config = dict(
    model='segmentation model',
    dataset='Sentinel-2 satellite tiles (TerraMesh)',
    train_examples=36250,
    image_size=64,
    crop_scale_min=1,
    horizontal_flip=True,
    translate=0.06,
    num_classes=10,
    encoder_arch='resnet',
    encoder_norm='groupnorm',
    encoder_activation='relu',
    encoder_weight_standardization=False,
    encoder_depths=[3, 6, 3],
    encoder_kernel_size=3,
    encoder_stem='deep',
    encoder_avg_pool_shortcut=False,
    encoder_widths=[96, 192, 384],
    decoder_norm='batchnorm',
    decoder_activation='silu',
    decoder_widths=[48, 96, 96, 96],
    decoder_blocks_per_level=1,
    decoder_block='bottleneck',
    decoder_dropout=0.05,
    decoder_attention=False,
    decoder_upsampling='pixel_shuffle',
    init='small_normal',
    residual_init='zero_last',
    optimizer='adamw',
    lr=0.0038,
    beta1=0.9,
    beta2=0.999,
    eps=1e-08,
    grad_clip=5.0,
    ema_decay=0.999,
    steps=8900,
    batch_size=128,
    epochs=31.4,
    lr_schedule='step',
    warmup_steps=170,
    weight_decay=0.04,
)
Rows from block 9 of the encoder, named by matrix and row number. Rows with one number belong to one channel. Each number is 128 + 24 x the weight over its row's rms, rounded and kept within 0 to 255. All counts start at 0. Numbers have three digits each. After the name is the row's rms in percent of the matrix's.
# convs0: first 3x3 conv, stride 2 (encoder.blocks.9.convs.0.weight, 384x192x3x3), inputs 48-63, a 3x3 kernel for each
# convs1: second 3x3 conv (encoder.blocks.9.convs.1.weight, 384x384x3x3, transposed), outputs 48-63, a 3x3 kernel for each
convs0.245 107:129107131152058146153061129150110122138113127128120131114113107105096106124137133130120138129128130120120117120146131137163148117157154130123110048161083082176125136140144150132143140112124128121126124122123137137134100131151136090121104091115127113126149099131144090119118120112107117115095128125129155132128141136127144122117120128107114109108111110140152148162148147145128124126120139148108142135094119113173101038203078057219119
convs1.245 095:153158147151148151139151150140121123150151146156123112146148131148149152143150134135138149149151177148136136134145133131148139135152134160147146139151137139150137138146121117133124123142103127126106155184120134147109164149124154152143146142143130140125140142139146154132151145128143141138137136133133126127121131141121137131137138125139131134142133128154138133171148135132133112143149119148140134141143129109143124109175121126186133
convs0.246 091:144141153137132150145136145165132128147121118146126128166171165167163170150157152144144129133150139143144133130123124134125131146128141098120097083107088117119119136137138129134138137132133146134142137131138151131149141152133136165163122155140161157157147160165165160157140142145124124117133116128101095115080093073093077090118121116114113110120108097113117110104110085101096094139136134138149147132127122126164137122162130125148132
convs1.246 097:117104118127108130130114127229202193197162153216188179138115125131101121134110119135140146130138132152120132148134141140125131138120123120125123116115113108104104097109120116116139114114126118111118113131106153134115123110120125107125127112124117112127114102119124113124128124123118109122117112118122104122120104121110096116146142149145134136141131138131114110117102116108122122128126141124118136125118132161159152140138119137117120
convs0.247 078:163149150150139157143144163104107091091088095102105106116114125126126130136126140118128119122135128116141143154136160159149166177155176118112119114121113109106108137132130122135130135141145143139145132131137130125128127150124166140161133156187186185171168173175164180178132150162134141147176164173144151166153163154125121127105105094106111097095088083120110093132110104132118121130132135129154147137149157141138143156161153148144146
convs1.247 084:124111120094095101104102113153165138149174153144147135124117135107091117122108131141151144145153141134143132138124140121113125124112135113104114096091099124110117132128111114137102108134143125128136122122117103110107127112130118116125104095125114113115108106105115097106125114120102096102113108109105108103096084103070074083117122140097096117113098120145142106122117119149127151123112123097107115108095103116131142151136136112123101
convs0.248 135:120150110131187089119180077102112116125115127110105131115127129109126137130137154139139136136133128137119131120123120131140142131133127142112144170050189164061189135135132140135116138141119115115119122114117130121129143153167130141113130136114141137138136147113130150113111121122122133136108111133129129135155142152150126124113111129109104127112124140120124125096117122078118119144153143139146113129153114128081134161058196153053188
convs1.248 148:141139136139138143133135133107143118135159139144150134139134140141141140139136130125130147135145152124142125128126129127138122118130124128131132130130138132126128149144121137139128147142126116140155115140170102132145139131139145140140142133136140130142141136138134138126130129138136135138133127129132135126136130131130133136131130136127130140128136137128124127141131162127115124143136134139136135135134134129133158115116166112114147
convs0.249 092:136137137137133140137141140166142129169134123169126114129125143156134146142128137130148137147167161139175177139126138144127155165130154110137120098124106114132131127133124126134129126134127141147146147144155147142158138157143182182163147180172133158148121156136130159134139140147132125138145124128107120133095099099095081100128125132135144131137121118136128123137117107134108109115131116128147145121137126119115124118119124112103127
convs1.249 115:103106124098097117102097121182179152165118126159153138116107124091079107091097114151148132126131116142126135123120143112118133121108126121142136104104122110122120088110116085107125097096144139126121156160123160132126107102125101086118098090121108109131114105125114108121116122130100101124111116122103098108129093111120096120131131144125125136128128139149133127127100145143163155111111132108110133108105125115121115123129104119124104
convs0.250 111:171155141163147148156161161156120128145116125139091111124114115141126136139109121125129128135144131135162155136132167129119151139118140124118108112105116128139137172164152156141140151146150109117123122117124124104120143171126144169148134155142170160145153158144144158155134122116126129105133116117090085105095096087111104109149145147137141131132124111139126128128113107114101107168174152175165149154150138131118143123120146132133146
convs1.250 151:109100116115105127120113129192189182171169169175172148125110125116097116122108117162150146143150129157143137130123147141133143144122134128142130121118123111125125105107119099113129124103141100124110108165135135144145119108122120101124125111129104113131104094115113101119127125126120115124131120124118093109123104119132100128116113124123119131127126135160153141143113160141153161111110130115109128124111123107142128107123112097102115
convs0.251 087:146143157108090127123096139116126136130142145134161152136117116160140155137135137100127125123159146138158145129104112142141138146144134100128110100141110121144129125121125113113107115109108110110112122132124105120106114115122146135151157191145130163151116150138126151146130148148133142166153175178115141153115111117085090115137136138152147162171172169131110099129108093128110084134146137138144127129133135107118136121185170121157152
convs1.251 082:118098121111093120096075102136172138168144170165225159139117132117094122096079088130129131120127114159142144121118109106110114107102093137128131106096113118107083120112122108101149110088086133127113143149122141117114110090112096078101086056073129114111128113130116105104137112128106095111111100088109124129126107092092063085113110127117119130119118129107101095101087104084124085105111118114100119100086094171144157181192135159125119
convs0.252 101:143134136142131143153148159112102107106089106094099101136140135152155159140147148122140112138150134146176150131132154135142154151146163128127138117123127122122137120128116114121113125131125121115128117114126104106121144176132168165189171226182176183170165172165175185170131138143124134143150151156129120150116127126108113134130132131139140138118120117133123116125122112127126135119142120123145129137155140147137154154167158154154151
convs1.252 100:131109107111096091124105106121148118116133123136126111146116116121092104126100114167157144162165117138139117135128136129114120133110125130130118108101100129122115128129126116124106129125127134135128121118102148117101145123124120096102114102113131126115118106096128104117147127121120102091121106110161130138122100114107084100135133141116107128123115138155127087119097093128122120120099112092074085106085090126151120141150148105128103
convs0.253 088:133110138164127142198194200152161151136144140153141128118114112145118150123108132121132120121139106155183158133123117156154148167164156113149123134167155137149144105087089132117096165167143107108110099109103102096091182215174122100100151159136150150147157151145168192165124120129120125139135118140105111118130106100132129125137127131144136137131113128135108099117082098118097107133132125141137127165196170112157142162187183161176161
convs1.253 073:125111120131105115128109119147180130112141138145172147144121135146127141123100102146150153156153145140155129144132129129127119117118121129142148120120133104095086111122113116111116135100092120157112111124099084079076136112119129112115117090097158140140147126130127119108132117136136130130119114108133121109148115106111075095121111117122120108108105105121138098140147156073115079127132122129119111123113107162133156158112183123146143
convs0.254 092:120151190121143208140154183117135123121139127130127120112136149136134159141139166098142135092138119094138122089110131114158140129145151111152116109143105120123129127138164110134175127138154103123118114137122100125119152164170109139120106145120104155153101152164111166164106138110111127114111127122138145159121140149113120143113119105122133112127127120134124121163131134151124144139132164111143186125139162113157141119174137140143165
convs1.254 100:109101132103102134099095147147157140129142126104125133112111141108100142102103142129117126135111108125106117114122140111124138111122150135114152123115141128115151100100129084107134084093119150136097145158060123098073112112143108104144099099144105108121099110132101101139114125145111118139100113147122125150110115156101103145112111122112114123118115136128133144133124131113106099121126149128131161117123145126097082140118063146138089
convs0.255 121:113113104108089126137139155109105113062082103088113133109094098100105120125160157121120119115115137160148162158152174128115140127133170141116153097116120102111108126137115112120119105095113158148165129117117151134142174129112164089119160086101133113117121095132136098136125162193115136133100072079126155153130136111123090112130146112124120108118116103105124120113114121149150157081103086114118140125116131108099128081107093116134118
convs1.255 169:135143138137152155134155151124130135147132155137141132142152149144154159142160156141155145142184139164168165142153145148161158150155147135154145139147147139152150131143154150152157141138161135129118143137124146149144143153153145155164148165166143166150140164155147155146135145135141149155147158160146140157163151172137151162122123120125135139139147146141139147146142157145160163140137143139150159147156155133143120093111078136133103
convs0.256 104:114099133142099144147160150162115117148124127137123125092113098134118132122109122114133157096159152162208183132139114128148127132141130092151119065149107092123150097092114122118126142145142115108126117118120117113114159166142119120074138182096108120111113127125123161129115125079107140096092138100103112126103118096099096109101098086099110097104110095115101115116101131097095131097107125104114121137176156074167115069195138102137165
convs1.256 098:102102116106105127099095119091132096101117141115142131103104118110112135101103114107113112123119133133106094117124132110127125103118135127110126119120122129122121115125123096111113092108095183157149188156124148144097111104109112110125102096115104110107094096105089088093117122131119132137107122132135132143110127139106098125097108125105109109097100108146146133163158145107122098112123132123125130107122124140140163186156160137148125
convs0.257 085:132117138110091115142111142154153158148160152138159152143126125151132141138127140116142137130164143155170156160139144164171166166176172120131113135158142151154154119112117106113103121110114108106114112118114105107107125098117126127110179165149119142133123154135140156145137163154120149154128160171134147140108109100091089126130129141150146155153147153131114126131119121132112119113132126117140126135137145137138148149167176153165162
convs1.257 079:125116126109092110100080098139222170159169184189238202137128138117096115083067069145153150117107121145141144132131117105117111101112095119123135102096116104093082120114117118104131136099078115125130146139140134137111110099109092076085071047049146137130138123123119115102139115125105098101106095083099106112115100077074047044111108112112117106108112113097100080103099102074106083119120125123105112114099095163135134177184142165153128
convs0.258 117:124123125121111152131131159137118114123123113124117111111106101134119118117103102118130128110140123106162126072091104076096099083105117061131102064159069109141088128132118137132136141138139090092075099105089080094071155150170153144170142171142116129102118137140121160140096125088094122106075093087116115113110115111091104099086110104099112104079108099124124110126112112123109113109097114104106138110140138097148112095178077125158096
convs1.258 116:128111116115108103118101112107107123118137125117144112128116123124104111120100110123130143134119141096097129110122134106110117117119140126115130118111116115109111119136115111125108110112092139109093123134087123110082127114110120106108109100109122131122130137125131121120129126127125117110116112116119125113109129121097110098127123128119114112116114117133114123133120122115095102117125119128116119123112112118168105162179136152183126
convs0.259 092:149138147136116127136130135127125135140128141133143153139155151157160185142168160139143140147139126147140131120116137148149169155149157097115119092121098131131129143136134127119118135121114130113133128113121137118134127115134169127158143160140171183175148153150153166159154167182158163194189202229115097117125093088119088103128135147150148150156156153144136132140137119124114102129145131142130128128116105108128147119184150121134133
convs1.259 091:129101126125106128116100111138139153138107128163161150141108123128095110120099096128131126122142093137106120127116118127118128127108098143141135125101112132131108108096122115115157110093114081099100125165140137133137126094122117085108116092097123108113120098113134113116131106120110091106124111097147131132152140140142109122129109125127109134140129131108093098126076121128138130118101121122095117124091097134164128109150105082077084
convs0.260 094:136132128139130126147138136149133126143121117142126121150142148157138148143131139113134126139167154146184167124122143131127152156135160116141128105128114133145148123128124119131122126129119120135137122139134125135140133159145195202188182233175148168156147169149153176147174163172148138157154141159132130158107108113101086114129127128142144133135124108134121114124106096116106112107122113127151135125148119137137140131131140129125142
convs1.260 114:112097120107095112106094116164157139159127143155149141129104121108090115111104118142136130128132113143115128136130144129128138131120129129142130106098115115120109091105115097103127112106136143123147150141130154128137113094115110085108113096115110107124115105124119116123127120122108097116115114116119112107127094102129104120122121144123119131128118136147129114122099137133152145107099129100091120114103123135142135144156129116137110
convs0.261 112:117134085142157069134137095125113113123115135114115126107105109119128124124118114122140113133152137125155154118085099101085114090089115132108125132100159114126141122115098143138099137130101094099092098113099095105110170163097169173142165157161134123086138152085127130111125104091110116090111103062134153134133144123113141118117114120109127123097107124157138121147155145148154163128128089148154092130125095116077153117085189115128165
convs1.261 091:125128149126123142126125138122198138192217208171223178131122147130126140126122136131112152102096146132114129137122143118120131116127129122118137119119134119105123136124113117128104117135107097122148128123166121120143122112138130118136125102132128119142141123135132129108118127146127134144129129132118122114128098122096101111123121140119123135124123129136148120148147164115127138127131132129131127124129124134142174145151207122140173
convs0.262 108:149146151130144173133142179118127108132149132137148134104112119145130158153158158133142127113137121102101119090082093109118113119107116152147139133138126133135137134124121100111117106103126100116107129136128104112095167161152100065101136068084150155142130160157128146160106117122113147125116122106142121154116131121080085078114094105101097093130119108130107111136115118141124124150148150142145155139128163116122124129152142124149142
convs1.262 113:124103109124111113132116121130106100126112105125110131134116121129107124124112122144109116141127120162134133145145142144138146140125129129119130126112126122111127124108120125110119135123120122128081110164058094068078121108123117101124114105116130115126117122137129118133136119125127107125126113125136147152139136144118143135121122113126122122126121125138127124134123134096098112135129131144130138133119122129116104127122091150101138
convs0.263 101:143138127117111102116115115139136149135122135142127134141140133156151138147139131129127131155154164163170174129117133138141142153151156131136129110111119122123130125119116122125119119124123136125141142122133144121134137117086139092129161155135157165149164161152169182162151155179126140152163160177167157186134138148129100150132122136121125123121131126107110104101103097117104108115110111132132135122138121138148143128143140139150145
convs1.263 093:113120122117114115122116127091115116088072086100086069116106116113108115113105124115137119118114114125134126129127132134130121136131121125124109101103120119112106115118126120112143129117139120121125146162141131139098117115124118112123122112123115113120109096114117106110118117119111105115107106110148129133165161153146118131124115124136134121123109119107108091089087104090127106123114130116114124110112122151155162133141142146133128
convs0.264 123:113130133117130157133142155151119108134125127119120125126130115137133117125119103111131147120158159143170163088094101085101102093102114077145100092149061125131096088108109105118127121125125106112099106114105098110097113138151129174164142165150103124103110139144132162134118153115126147125083114092101113123114119131095100090028081090047099108042108103116112120127098115132116120086098112095127145109145137098163105127182074137139098
convs1.264 118:125096109103091094109088105102105133123131154108146131104089110106084106101077101113145117127147120088103119098119128096110116116103141126122127122117122112110106115122102091109090089111102146100110138148101130111101110088096107089102088078094098107106105109103104083099122115118118116108104104115097092088092099100076081076107097119096093102086088107134129144139143144125109121104104114103099111093083100118159109145149132131156105
convs0.265 080:131128140130111125163137142163155154152148144160145139130117136132128138138122141113123124121144124134151134153132134163161159158164164118138119151160162142142140104103107110114099122113096110107107116116113105106109151130150093094109157121124118139135115133133144149133118125110094132116107126126105118143082118113083102125163154159174167170162144155148118101146130135157133146111122121115126126133137135131136139157155175155156159
convs1.265 067:133117124122099114120094101132214166145190192172204185136119127125103114107084082141156152119103124134141141130130125106116108106110108110112121107103113094082082132115109129122118151118083124141149174150146134137109120109109106099100095071074157141131156141132128123108134118125121118111110105092094089080103084069068050042107110109105114103105104101101120096126141133064109070136136121135122114129112105158128132174149144173156136
convs0.266 119:151150128147125140143125138178143160172145156154134142143149129151156137153149136136145160148153154129143142100114125110135137120121148116136110099140089126142121117128117105115120109106118110118118125123132122126140095118083124149133120138115198201177186176175167172166134171158139178153114125130101112128108124101103099113118117129118112120125117120136145145108112126114126122125149147141148150087117129120146108097171102120143120
convs1.266 118:146133140130128133119120123115138107149162148136160130123134137125124128105113110125148127137158140139117125131130127133142132126126122157159152139137140114112109141141118116144126113120105137128116177191117156167113143135130131127130111114123114132123116120120121119117153149148142141140124130131138138124117110124124104113155157153149145138136139134176144162165152155152164149142143142127127139125118129108141102133169126123137126
convs0.267 088:128125143128104128150136163131143145141132138168145141119108128136142174145146176108111097107130092110124108114094097128137136150155150122142115142155163134132131117110107118106093134124116121124110112122110118121111112142142087107101116112106132146148121134133143155149102119129110133135106118125108111126106099078109094099173178191158159164160150159145130124137131117140119117134142130136135112154151138138154156170184195163176169
convs1.267 076:123118118125114112118108092118167144122140153126139145152140136145124126128109090148132142128116119141142142136139116122127120113118114113113121117107117109102095111103101100106109111110066125145096143164121104118089132122119123119113113099086153137114148132119132126110134119117123122120112115091121122118136115115102093091132126113138135122135132117127121086127141129095119088129134115131114102125103090166120144139105137161116139
convs0.268 097:125133134121129140132145139174148134172148124161132112146147156147158166141142147120136130132146131138149147108112120128120120152122142099147112093145099131152123122128134114126139119134139114120107132119118139117136133170125157195125136182151145160133131156140146164138172183168165182162151161152095106117093098082096089100128136128143138131133131117109125126112116116120110115132138127129142133105129115123162138111174123125136123
convs1.268 105:124127158115119152117116143154205162179170189142184152129133159123105138111113126125156160122154145129109137129142159136156161135139156130138151109102119118115108112123135105140160111121142156146154161188157172152157122122142115111143112109139103117131114123130122125124129133149118123148130136142136141136119116126119115145111121142125125138128139151134117124128101136132132143127146168135137165131128152112120095110137076114124092
convs0.269 111:118099111144086120157112119117083094108111118116131138106121126116117148125140149133123119137136110126142100085081103054089116064107137115104136076119147104141167128138120133124120131107114105102092108105109118109105160146157175116103151105050139104123159098123164129122118118132124132139116116123083107104099115104105127095155154158152142135157155146123152147127137141120133176102115100128118110141125112119121120069145131087159139
convs1.269 094:128125129116116116125143123112129105109098121133102100147138132138143126142155137115144151121153151143149136122133139112120128130141133145126127113128114124133117143129151115112131126128123129135110143122124135132120156139127132141144146146151136123121120131126131134122140130127119126122123127135133125137112123169117140141154158148146140133141139126139140119137134127128158160139123124118111102125119116120114138104099137118107121
convs0.270 105:116108094140100112131129128125124109136133113122116105072061085100099102119101094103123128117142123134147129122134128140149131149144141087133125063174087122162104110119104136129127121138132112118119118120113132125119123156144178167107138157131125137112146144134121150125137170135129172143098146134123126090080096077081094114095100103112099107102110110152127106161129114142116110095108094133126118123154140073145151063221127119167113
convs1.270 098:111102117102097112090078110125156139115133133138160140094103111106094117085081107120137116129125139107089122099107116114119116097114133148135156139134137128126129112130127094111119079108101125118101116122127108126123110105096106106112091087112114120113107110109101103105124119122118123118106113116114112108099105114088065106095104128096102129097101131128113112138140132108122121100123134116114136100106137123132140137145151145155134
convs0.271 101:118128139141124144143149151164151121155154123136137125117127125135140134119126128094128125104126110111127123102119118114118106125124129085147127082166097117136118108119134124130152129144144101114094119120098114115104136175109121164086129139088102138116114136129116149128153188132142192137107128132110140102110120099109100125102116103121114108115108103121126124150137128151127118099118117109127142121136150090172147090198125133138142
convs1.271 102:112099135098089127096082120119171128128159160103162120101106125107092136094087124117135118118124142108086118097120143113137149105120149138124157140122159139122129093128135074120128068092087144122126138147125115108090117114128111104141095098134109122122107120121108111104128129147118129146106124145114129134093118137083089126099099138106102128114112133120100127132113153113118121109126150115125157111114142117137114139166114135159106
convs0.272 099:144141133146140132155167152148141142146143132140125127093109112117119117105108099120108127141141132153161169113112137130132150154147153112113106108101107149138151150148140139126125150140132103110121104115116120106126143186155197188168164175159147153154146152144155161154158155162159155157166154161106117120119109094120119111158157154154151150141134128132126136122105094128109093144149140145137126146137123106098126100096131111100130
convs1.272 138:116120134117118138117118138165154152164139148170158145137120134122100115126113122160152155134140126158142148138131145139135141144127138139145135123110123121128127118122128120136145131123151113132134122150147147137151120110121116096118123104122113114128121110122122116125134133131125117128138135130127106107128114117138124138119118131119118133123126140175168154155109163162168176111109126116111127119107123095120109099125104093115107
convs0.273 083:140134133143126145148149157111104104103088104103102110135127143156147159150137150121123108142164146140181157135140159149152166166155174131125149117123127113118126129130118117123119133136129118107128118108130116098123162188127189198213172224172151158155149159150146163141153159169146150158165174161088084125121117092111106104141144138135134140107104093128121113135118103127115111115130106120145126126149117128131147137151150141135143
convs1.273 095:124116128112111123119113128167150133150128150144119122141124143122097126125110122150148133142164110142148123129127140134116128129117132136143131129118128120128126105132113082113095097110131132140146136133122147127142138119132129104126125110127126120130125116126123111130138127127121113119119115119134129132118097116121097120121122149112110138113119142185172125147105131141146145117112132110101122120099117129142109135171134121148123
convs0.274 088:158158140136138128143152142158127128150110112164122118127131135150137131133128124126151128135162134141171147128125155150145161167150172104119113110108112135136141131140133120134125127132127132130142136127136142127148152168137204192180155179138172193168154181150162188148164169167150145154174153170100114139092099100079078106133133125145147126149136112143154143126126111122106111134151132136160134123145121127125154118129146124117148
convs1.274 109:103098120100100109106096104164164168155128143165152136122105121108089103104101104142134135136134116158128121124123132122127134129122123132139129107105119104121124079085107089107116101096123127120146156165160153130151108093111104088105104093106095098120106106112108109116121121114104102109109110102104091088131109102119101117118112134118117127121114132138134115123106129125157141109098130111097122109082106129143115121138110120147113
convs0.275 109:115113127120132145135145159143145106138128093136143114087104092105110109102101107104113136113155174124183182107109110115135130148143137132130127138140119134146142108094087104111105132137130113116111119130124112128126106145180127174220166255236098105114125152155149189189137177132149146130150140114127115129138119141126121133100108117124124137118130123120118108111101114097104119105097115099124136142181163143160134148155123149138127
convs1.275 124:103099123088087089101087105149144108134146151149182110111104136104102134105102120118132110105146098076073083116123141103102105111097130139126133128117129117100113112114108098079084120093125150150164141169144164166146110098118098094109090085111115110129097098100101085098115117131110105110090090113112108104101082121089082113098100137093094121093094128141139122143142112137124112115106137102094109094087117135135132162135152110129133
convs0.276 083:159129138144116118162142157131148145122145146117151148123110119141123138135126133107141130119153122139163142153140149159165169172176171107140112117149131143147136101093079108098075108095084119122128125131126130130130205199159170127140214200187131148129122143123130152151112116107073111117093123134107136138111115097090097093139122128147144149143142156136108070137111102156135139114136110131125105119126122113147155143179179162172162
convs1.276 070:117108116108089110106081100141200154175202190159205169135112132124093114112093091128144125116125122140143134129120122112109109102103091124131138107106122127104091123125122120126122117093081110114089136126110096090094123100110109089097103071079144132126129115119122110091126108122108097102106098091113112099127095089091060076099096104093095097095095095110107083120113107072099069121135132127118118117111105186153173194170176178180155
convs0.277 091:176165163170153160158149156131136125116109111105100104141143144148142147149140148112116130135148148152173163141136154146142159154139161139149131125124120122123129157156144135139130143143131137147145142142146150134150117175132128148140137144121173178175158173167146155151144157160147159146155152150091102129098114095107097109156147143133132127117111091149136126141127128126118127153164151156162151153159127148159152157159161155158160
convs1.277 110:122104117108104110118114120201182153159174156154134101144113125121087107124102108131140137113147102136127094145134146137127128135119124112117112109087096115108101116115114109137121122132141095103107105149086134128089138115131123103117120109125123127123108106102117103110131118118115097105120103113120113124125095127116096125132129139125118133133125140163144125136106132137136143129120133117109124121110116092114119094122105094100103
convs0.278 083:132134137128130144128146151117119121105095114121111132131132141159156164145146154109131110125166140137185162139139161146147164157152167123126128115120107125123126130134126124135126129137129125122132115123121115111123152176112177188173145219181141157146131159142127163137177186183172155168178155167138139159140138134126111131125127121133130138121124111118115094110103086108097090112136110129156137131154131146155156149180151153158151
convs1.278 088:131100114121095094123087106161165124144150156174171169138105118119078102128090113140140114142141087159130092135125139139116126136102123122115121116093111112098111109101106112100099122103114149154169134148133140135135135104122126087111119088108132109123137107126130100122142117121120092106117092107127119125134107107124103113127112143127103130134108138150154104130102135141131132131114131138112133138102117149141113129142110117149097
convs0.279 105:126060103135045107130082104151114116143124123127125122073112108096104121123148141132129125144151125132137123097113094115148127109138134084148064060171070110144120141122134147117134142115123118117114125129124128130133114114095127097062086117074129099101140105109121119110116146114094114116094131126129145144108114124102119120095090094086079091088103098188170130177159142151136113139100117158095117124101102065195081045210073108179136
convs1.279 085:164166148152155162140157147111115125142155155142135153144145120144140141141144124119138155116125172129126139116133132121132120124151130152155145146148142149161125147170123118151130114142102142134094152182129138147107159148113149149137143143140132156124145145137141155122150143122136139138135139136132142117120132134117136130132133119135134137146142137133121132146123138125117114136158122145155137143146131110149116119189127132178116
convs0.280 098:107111101131079127137081140169115122161123121149118115082092081102093094118126117109116124102150144125165142124123110137163136133158146099107116060148117101182139126130132136120142127109139108103117128122120147138136144163139137143112142128115114111112131116127125109130114106107106114108097114099139138149121152132084119118132124118107107093117109100164145127176146140157133124111119124134121140132119137098161121035213128081231132
convs1.280 085:159157148150147145131137136144148148164177187178144126148149135153149152132137120127124133129132170135120129130153132127141139124149135157141146135151139132138135145173144114142130115147102161138116148168112140122100159148119149148143140130136143155130152153147136137120160158142148150149135136137140130129129138138118128127129147142137139149144142147153135135180149126132133112146159134152153145138141142150173137147229152154203171
convs0.281 095:149125159139117134144128150144137134142132135168145142101100119130130165141143158121122117120133101115130115114105111144147147157157154128143122138148164127121123153141134135128108138141132098087091104109109090093090103108101068087077091109079144135155141142144146156156128157161119144156124143150145138140140111086122091103171178186168166168168164172110091107116106110123099097149149140146143120151156153132151155169178193166170165
convs1.281 080:123114123138125137115103104082115119124121137126155149136120123134117127100086082154136150137123127153160146133141113129143135107122112119122133126114130105098099123109114127114131118102069090135123113148141085121102130122126132124129109092090136118113151134136131134120139116127132132137115121095121139140155124110117088090129126115139146132133137126098118079113131136063112075122124125143128130132112108168116150137105120163110142
convs0.282 115:127140137128118179113111166158123110138111110135115095098108107113106106139147121127138137137163146122149135102102097116126108102119114113146097087184026131179075130133136127125155114114145113117109115119110121133108110129137152125141122112144123127106121123144112117128102124097102111110102132096123129125143116111116121095091100092085103089082109089112100096096090099111090100130125138144117160114111148107181092090218032122203064
convs1.282 098:148140137140139132135135133132094109162156137129137111132131124137124129130119124138129138157143142129115140121128127125122121130126135141130141136129132134137135117134110106124114113123095130103078145163079141117082139127120139130128124124127121137121133136130136130139137129120137124123128127121123124125123140138107134122133137136131133137127132138160132138181148137140130129124135117134127131127127122118170113124197133152194140
convs0.283 099:130132119132125126142139138151138135140111120125111122138141140172156155164154156103138120152172167140177167137123152141130151148125146120128129125120124141136146119124118117128121124131124123120142141135148129119135141172136175167173173184154160180146150173150148171148178159165161144140153144143121118150117122115125110128127125120139140128130124104111106102118103092117101098099122111142154149126142120136135140134141144139139141
convs1.283 123:117105123111105113120111126129135118137103119142123115133119132117093116116111123136131118121117098146110117145143152139141145145138138129137131109097112115114115095091119103111137118117151147133146138134118147130133119109132115094118116102120112114130119112122122110112128126129107099113123123127137128130147121131140115136127126142120124134127128146139132110126100122132150152106103123111101122120114120152135147130134131130131119
convs0.284 106:131120120147096123138114122153125108139132118124128127087106105115103120116119117112107126111134133117151134118115098115139115115135122092137106030161065070162108130125126141123135133115121096108114110115115115119120146118127150131143107161113099115085114124093097127092102126086106128106085125109108134100104112101088107102113104118100102120099107117154126103174137127139123122132119116148115123128131124061139122018200110061167119
convs1.284 095:135128136133118140111104132133149140142163152151157148123114120128109136116107115120149144141135179131111127109121127112125133095128122155136145143140140148143129125145113101123120089116092148120106125155128118125093125110100123116126113096116116118118125116130111118108136130128128125135116122127122120117108127132102100110116118131125113134125113125144124129158141143122134117119131123131126131115115122138146139144197144134170132
convs0.285 088:115111121124119132122125133115113116126105117127116125108115123140140143140138148102138128128175160133170154143136158148157168167155183118127120119125112106110111113115103111123113118124115128136148133144144130131142143149144182189200140182173158163150150168148143164140132120119145129132133115134137126138146146131122104119107094111115107120123103115132112108136117117136123132086111094130166143131158134136125148138145148143139152
convs1.285 097:106109123095104103109109119167178138136149161160153128116115123103095114107111121129159115121131090134102096116130138118129128130122124109114122095093102111103107071078092074086094093114133122120142129129122123081103099101113098097113105104121110122128108116116116123119113121121097097104107111115108112105123096111112099126120120135115115127126118132124125083102077097112097120116116134115112135119112123132131160151137169154158160
convs0.286 120:144155139143113094118095077107078125125097140137120158090123115093117154119150152141150160163143125153091107117134137115156172106146164147144133123141151108123155167164168149128124134094086128115140125121132126114134108134107132144103089087084135140131147119101122096095136151149136146162148171181133134151125077080109089083104084106089081095118114128189160158165129123137112101166172176181138142131077079100146121077171153098143149
convs1.286 093:150144141150136162133148147104125126136150176104146133157150150154149156155156146086098118107168163154155160126134144147145163141154142173173144166146151154159148168161159153138156153156141108131094138252165138168165152138136154148151160140154161147142160154166157161133163154158149155166154155154160163137159147133152157144133132133140143163149155143123138147150138167120171140144146140149145147144128124130124119111105127134120151
convs0.287 085:136138134124135135117135142104104109104099102108111098108115135125118126123112123121147111138173132131171157138141151149154155165160163098124116102129110103117122123128121114130120117126119129136147126132131137137136131150116193237184181228203133163136134175147128169157135155161121147145143164148110111130115109118115112124115137129126140129121127126125120110102094086112098106118137105110154123113151128120140148128159153134134149
convs1.287 097:085072099088081103087070107136166126153148171149161159109084119098079116103084125129118107111111066109076086109097120109094123116096127125109123107095118117110124071070108084082116085076137134100127147148144149107160090071110088067103090078115099096120105097120115104126101090099091081098094099109088092109104101096088082118103093139102075124104094136116098084104101098120116106074075109078083110074077106117134096133162128086149086
convs0.288 107:112119123110127127115139134141160153146169149146157145137132137135146138122129122117118121135138119154141156098102114119121116107108119100138119098141105141162145129136135139136138137136134097115098119122108117117125094137116139170113137152163100107093110121107128132127179170179170172174170156168127124106115124099117115112104112108122133127120130128124115134106105111120109110128137135152159150151140145112129134100130121106107113
convs1.288 101:121122148123121149116114145171212172188159176146181170131117134118098124121112126134146146112119126129109139133131152125130146129129146115131147100101125125131134113133128119130141114105134108112131118116142148120130116107130108095128115103130111100111119106119113107119123126134115115136136137140132130118138137116136142139129124140134124140142137145144137151131091147144144161116130146125132149126125142074084090089111082085084078
convs0.289 094:146127145153118142150134144112158152129172164127172153131119144133137143121105114122114113132124118144147147062091087081110095082098093129134125127151133163169163149137138156137140156155154091130102107142105098129118107126127143143128136202183125111116123113113131127121164152182152151189151146185132133105126127115139141142115135127139156159130149146119117135107108130124117139163130138171130121160130133102120138086138125102110116
convs1.289 091:108107145122113151113105145102166109110112122109149119128101132124093135127112136133150124118138134129113139108107139110115150111105136124113138110092129131121129113122120113123159103095146099093145113095167124094103114095128107084130118101140115099124124119134128120136122116132108102131130129143124127123133148126123127159119113167122102160141138168143111153110058152139125173092106124112103133114100128087140113131194106087126071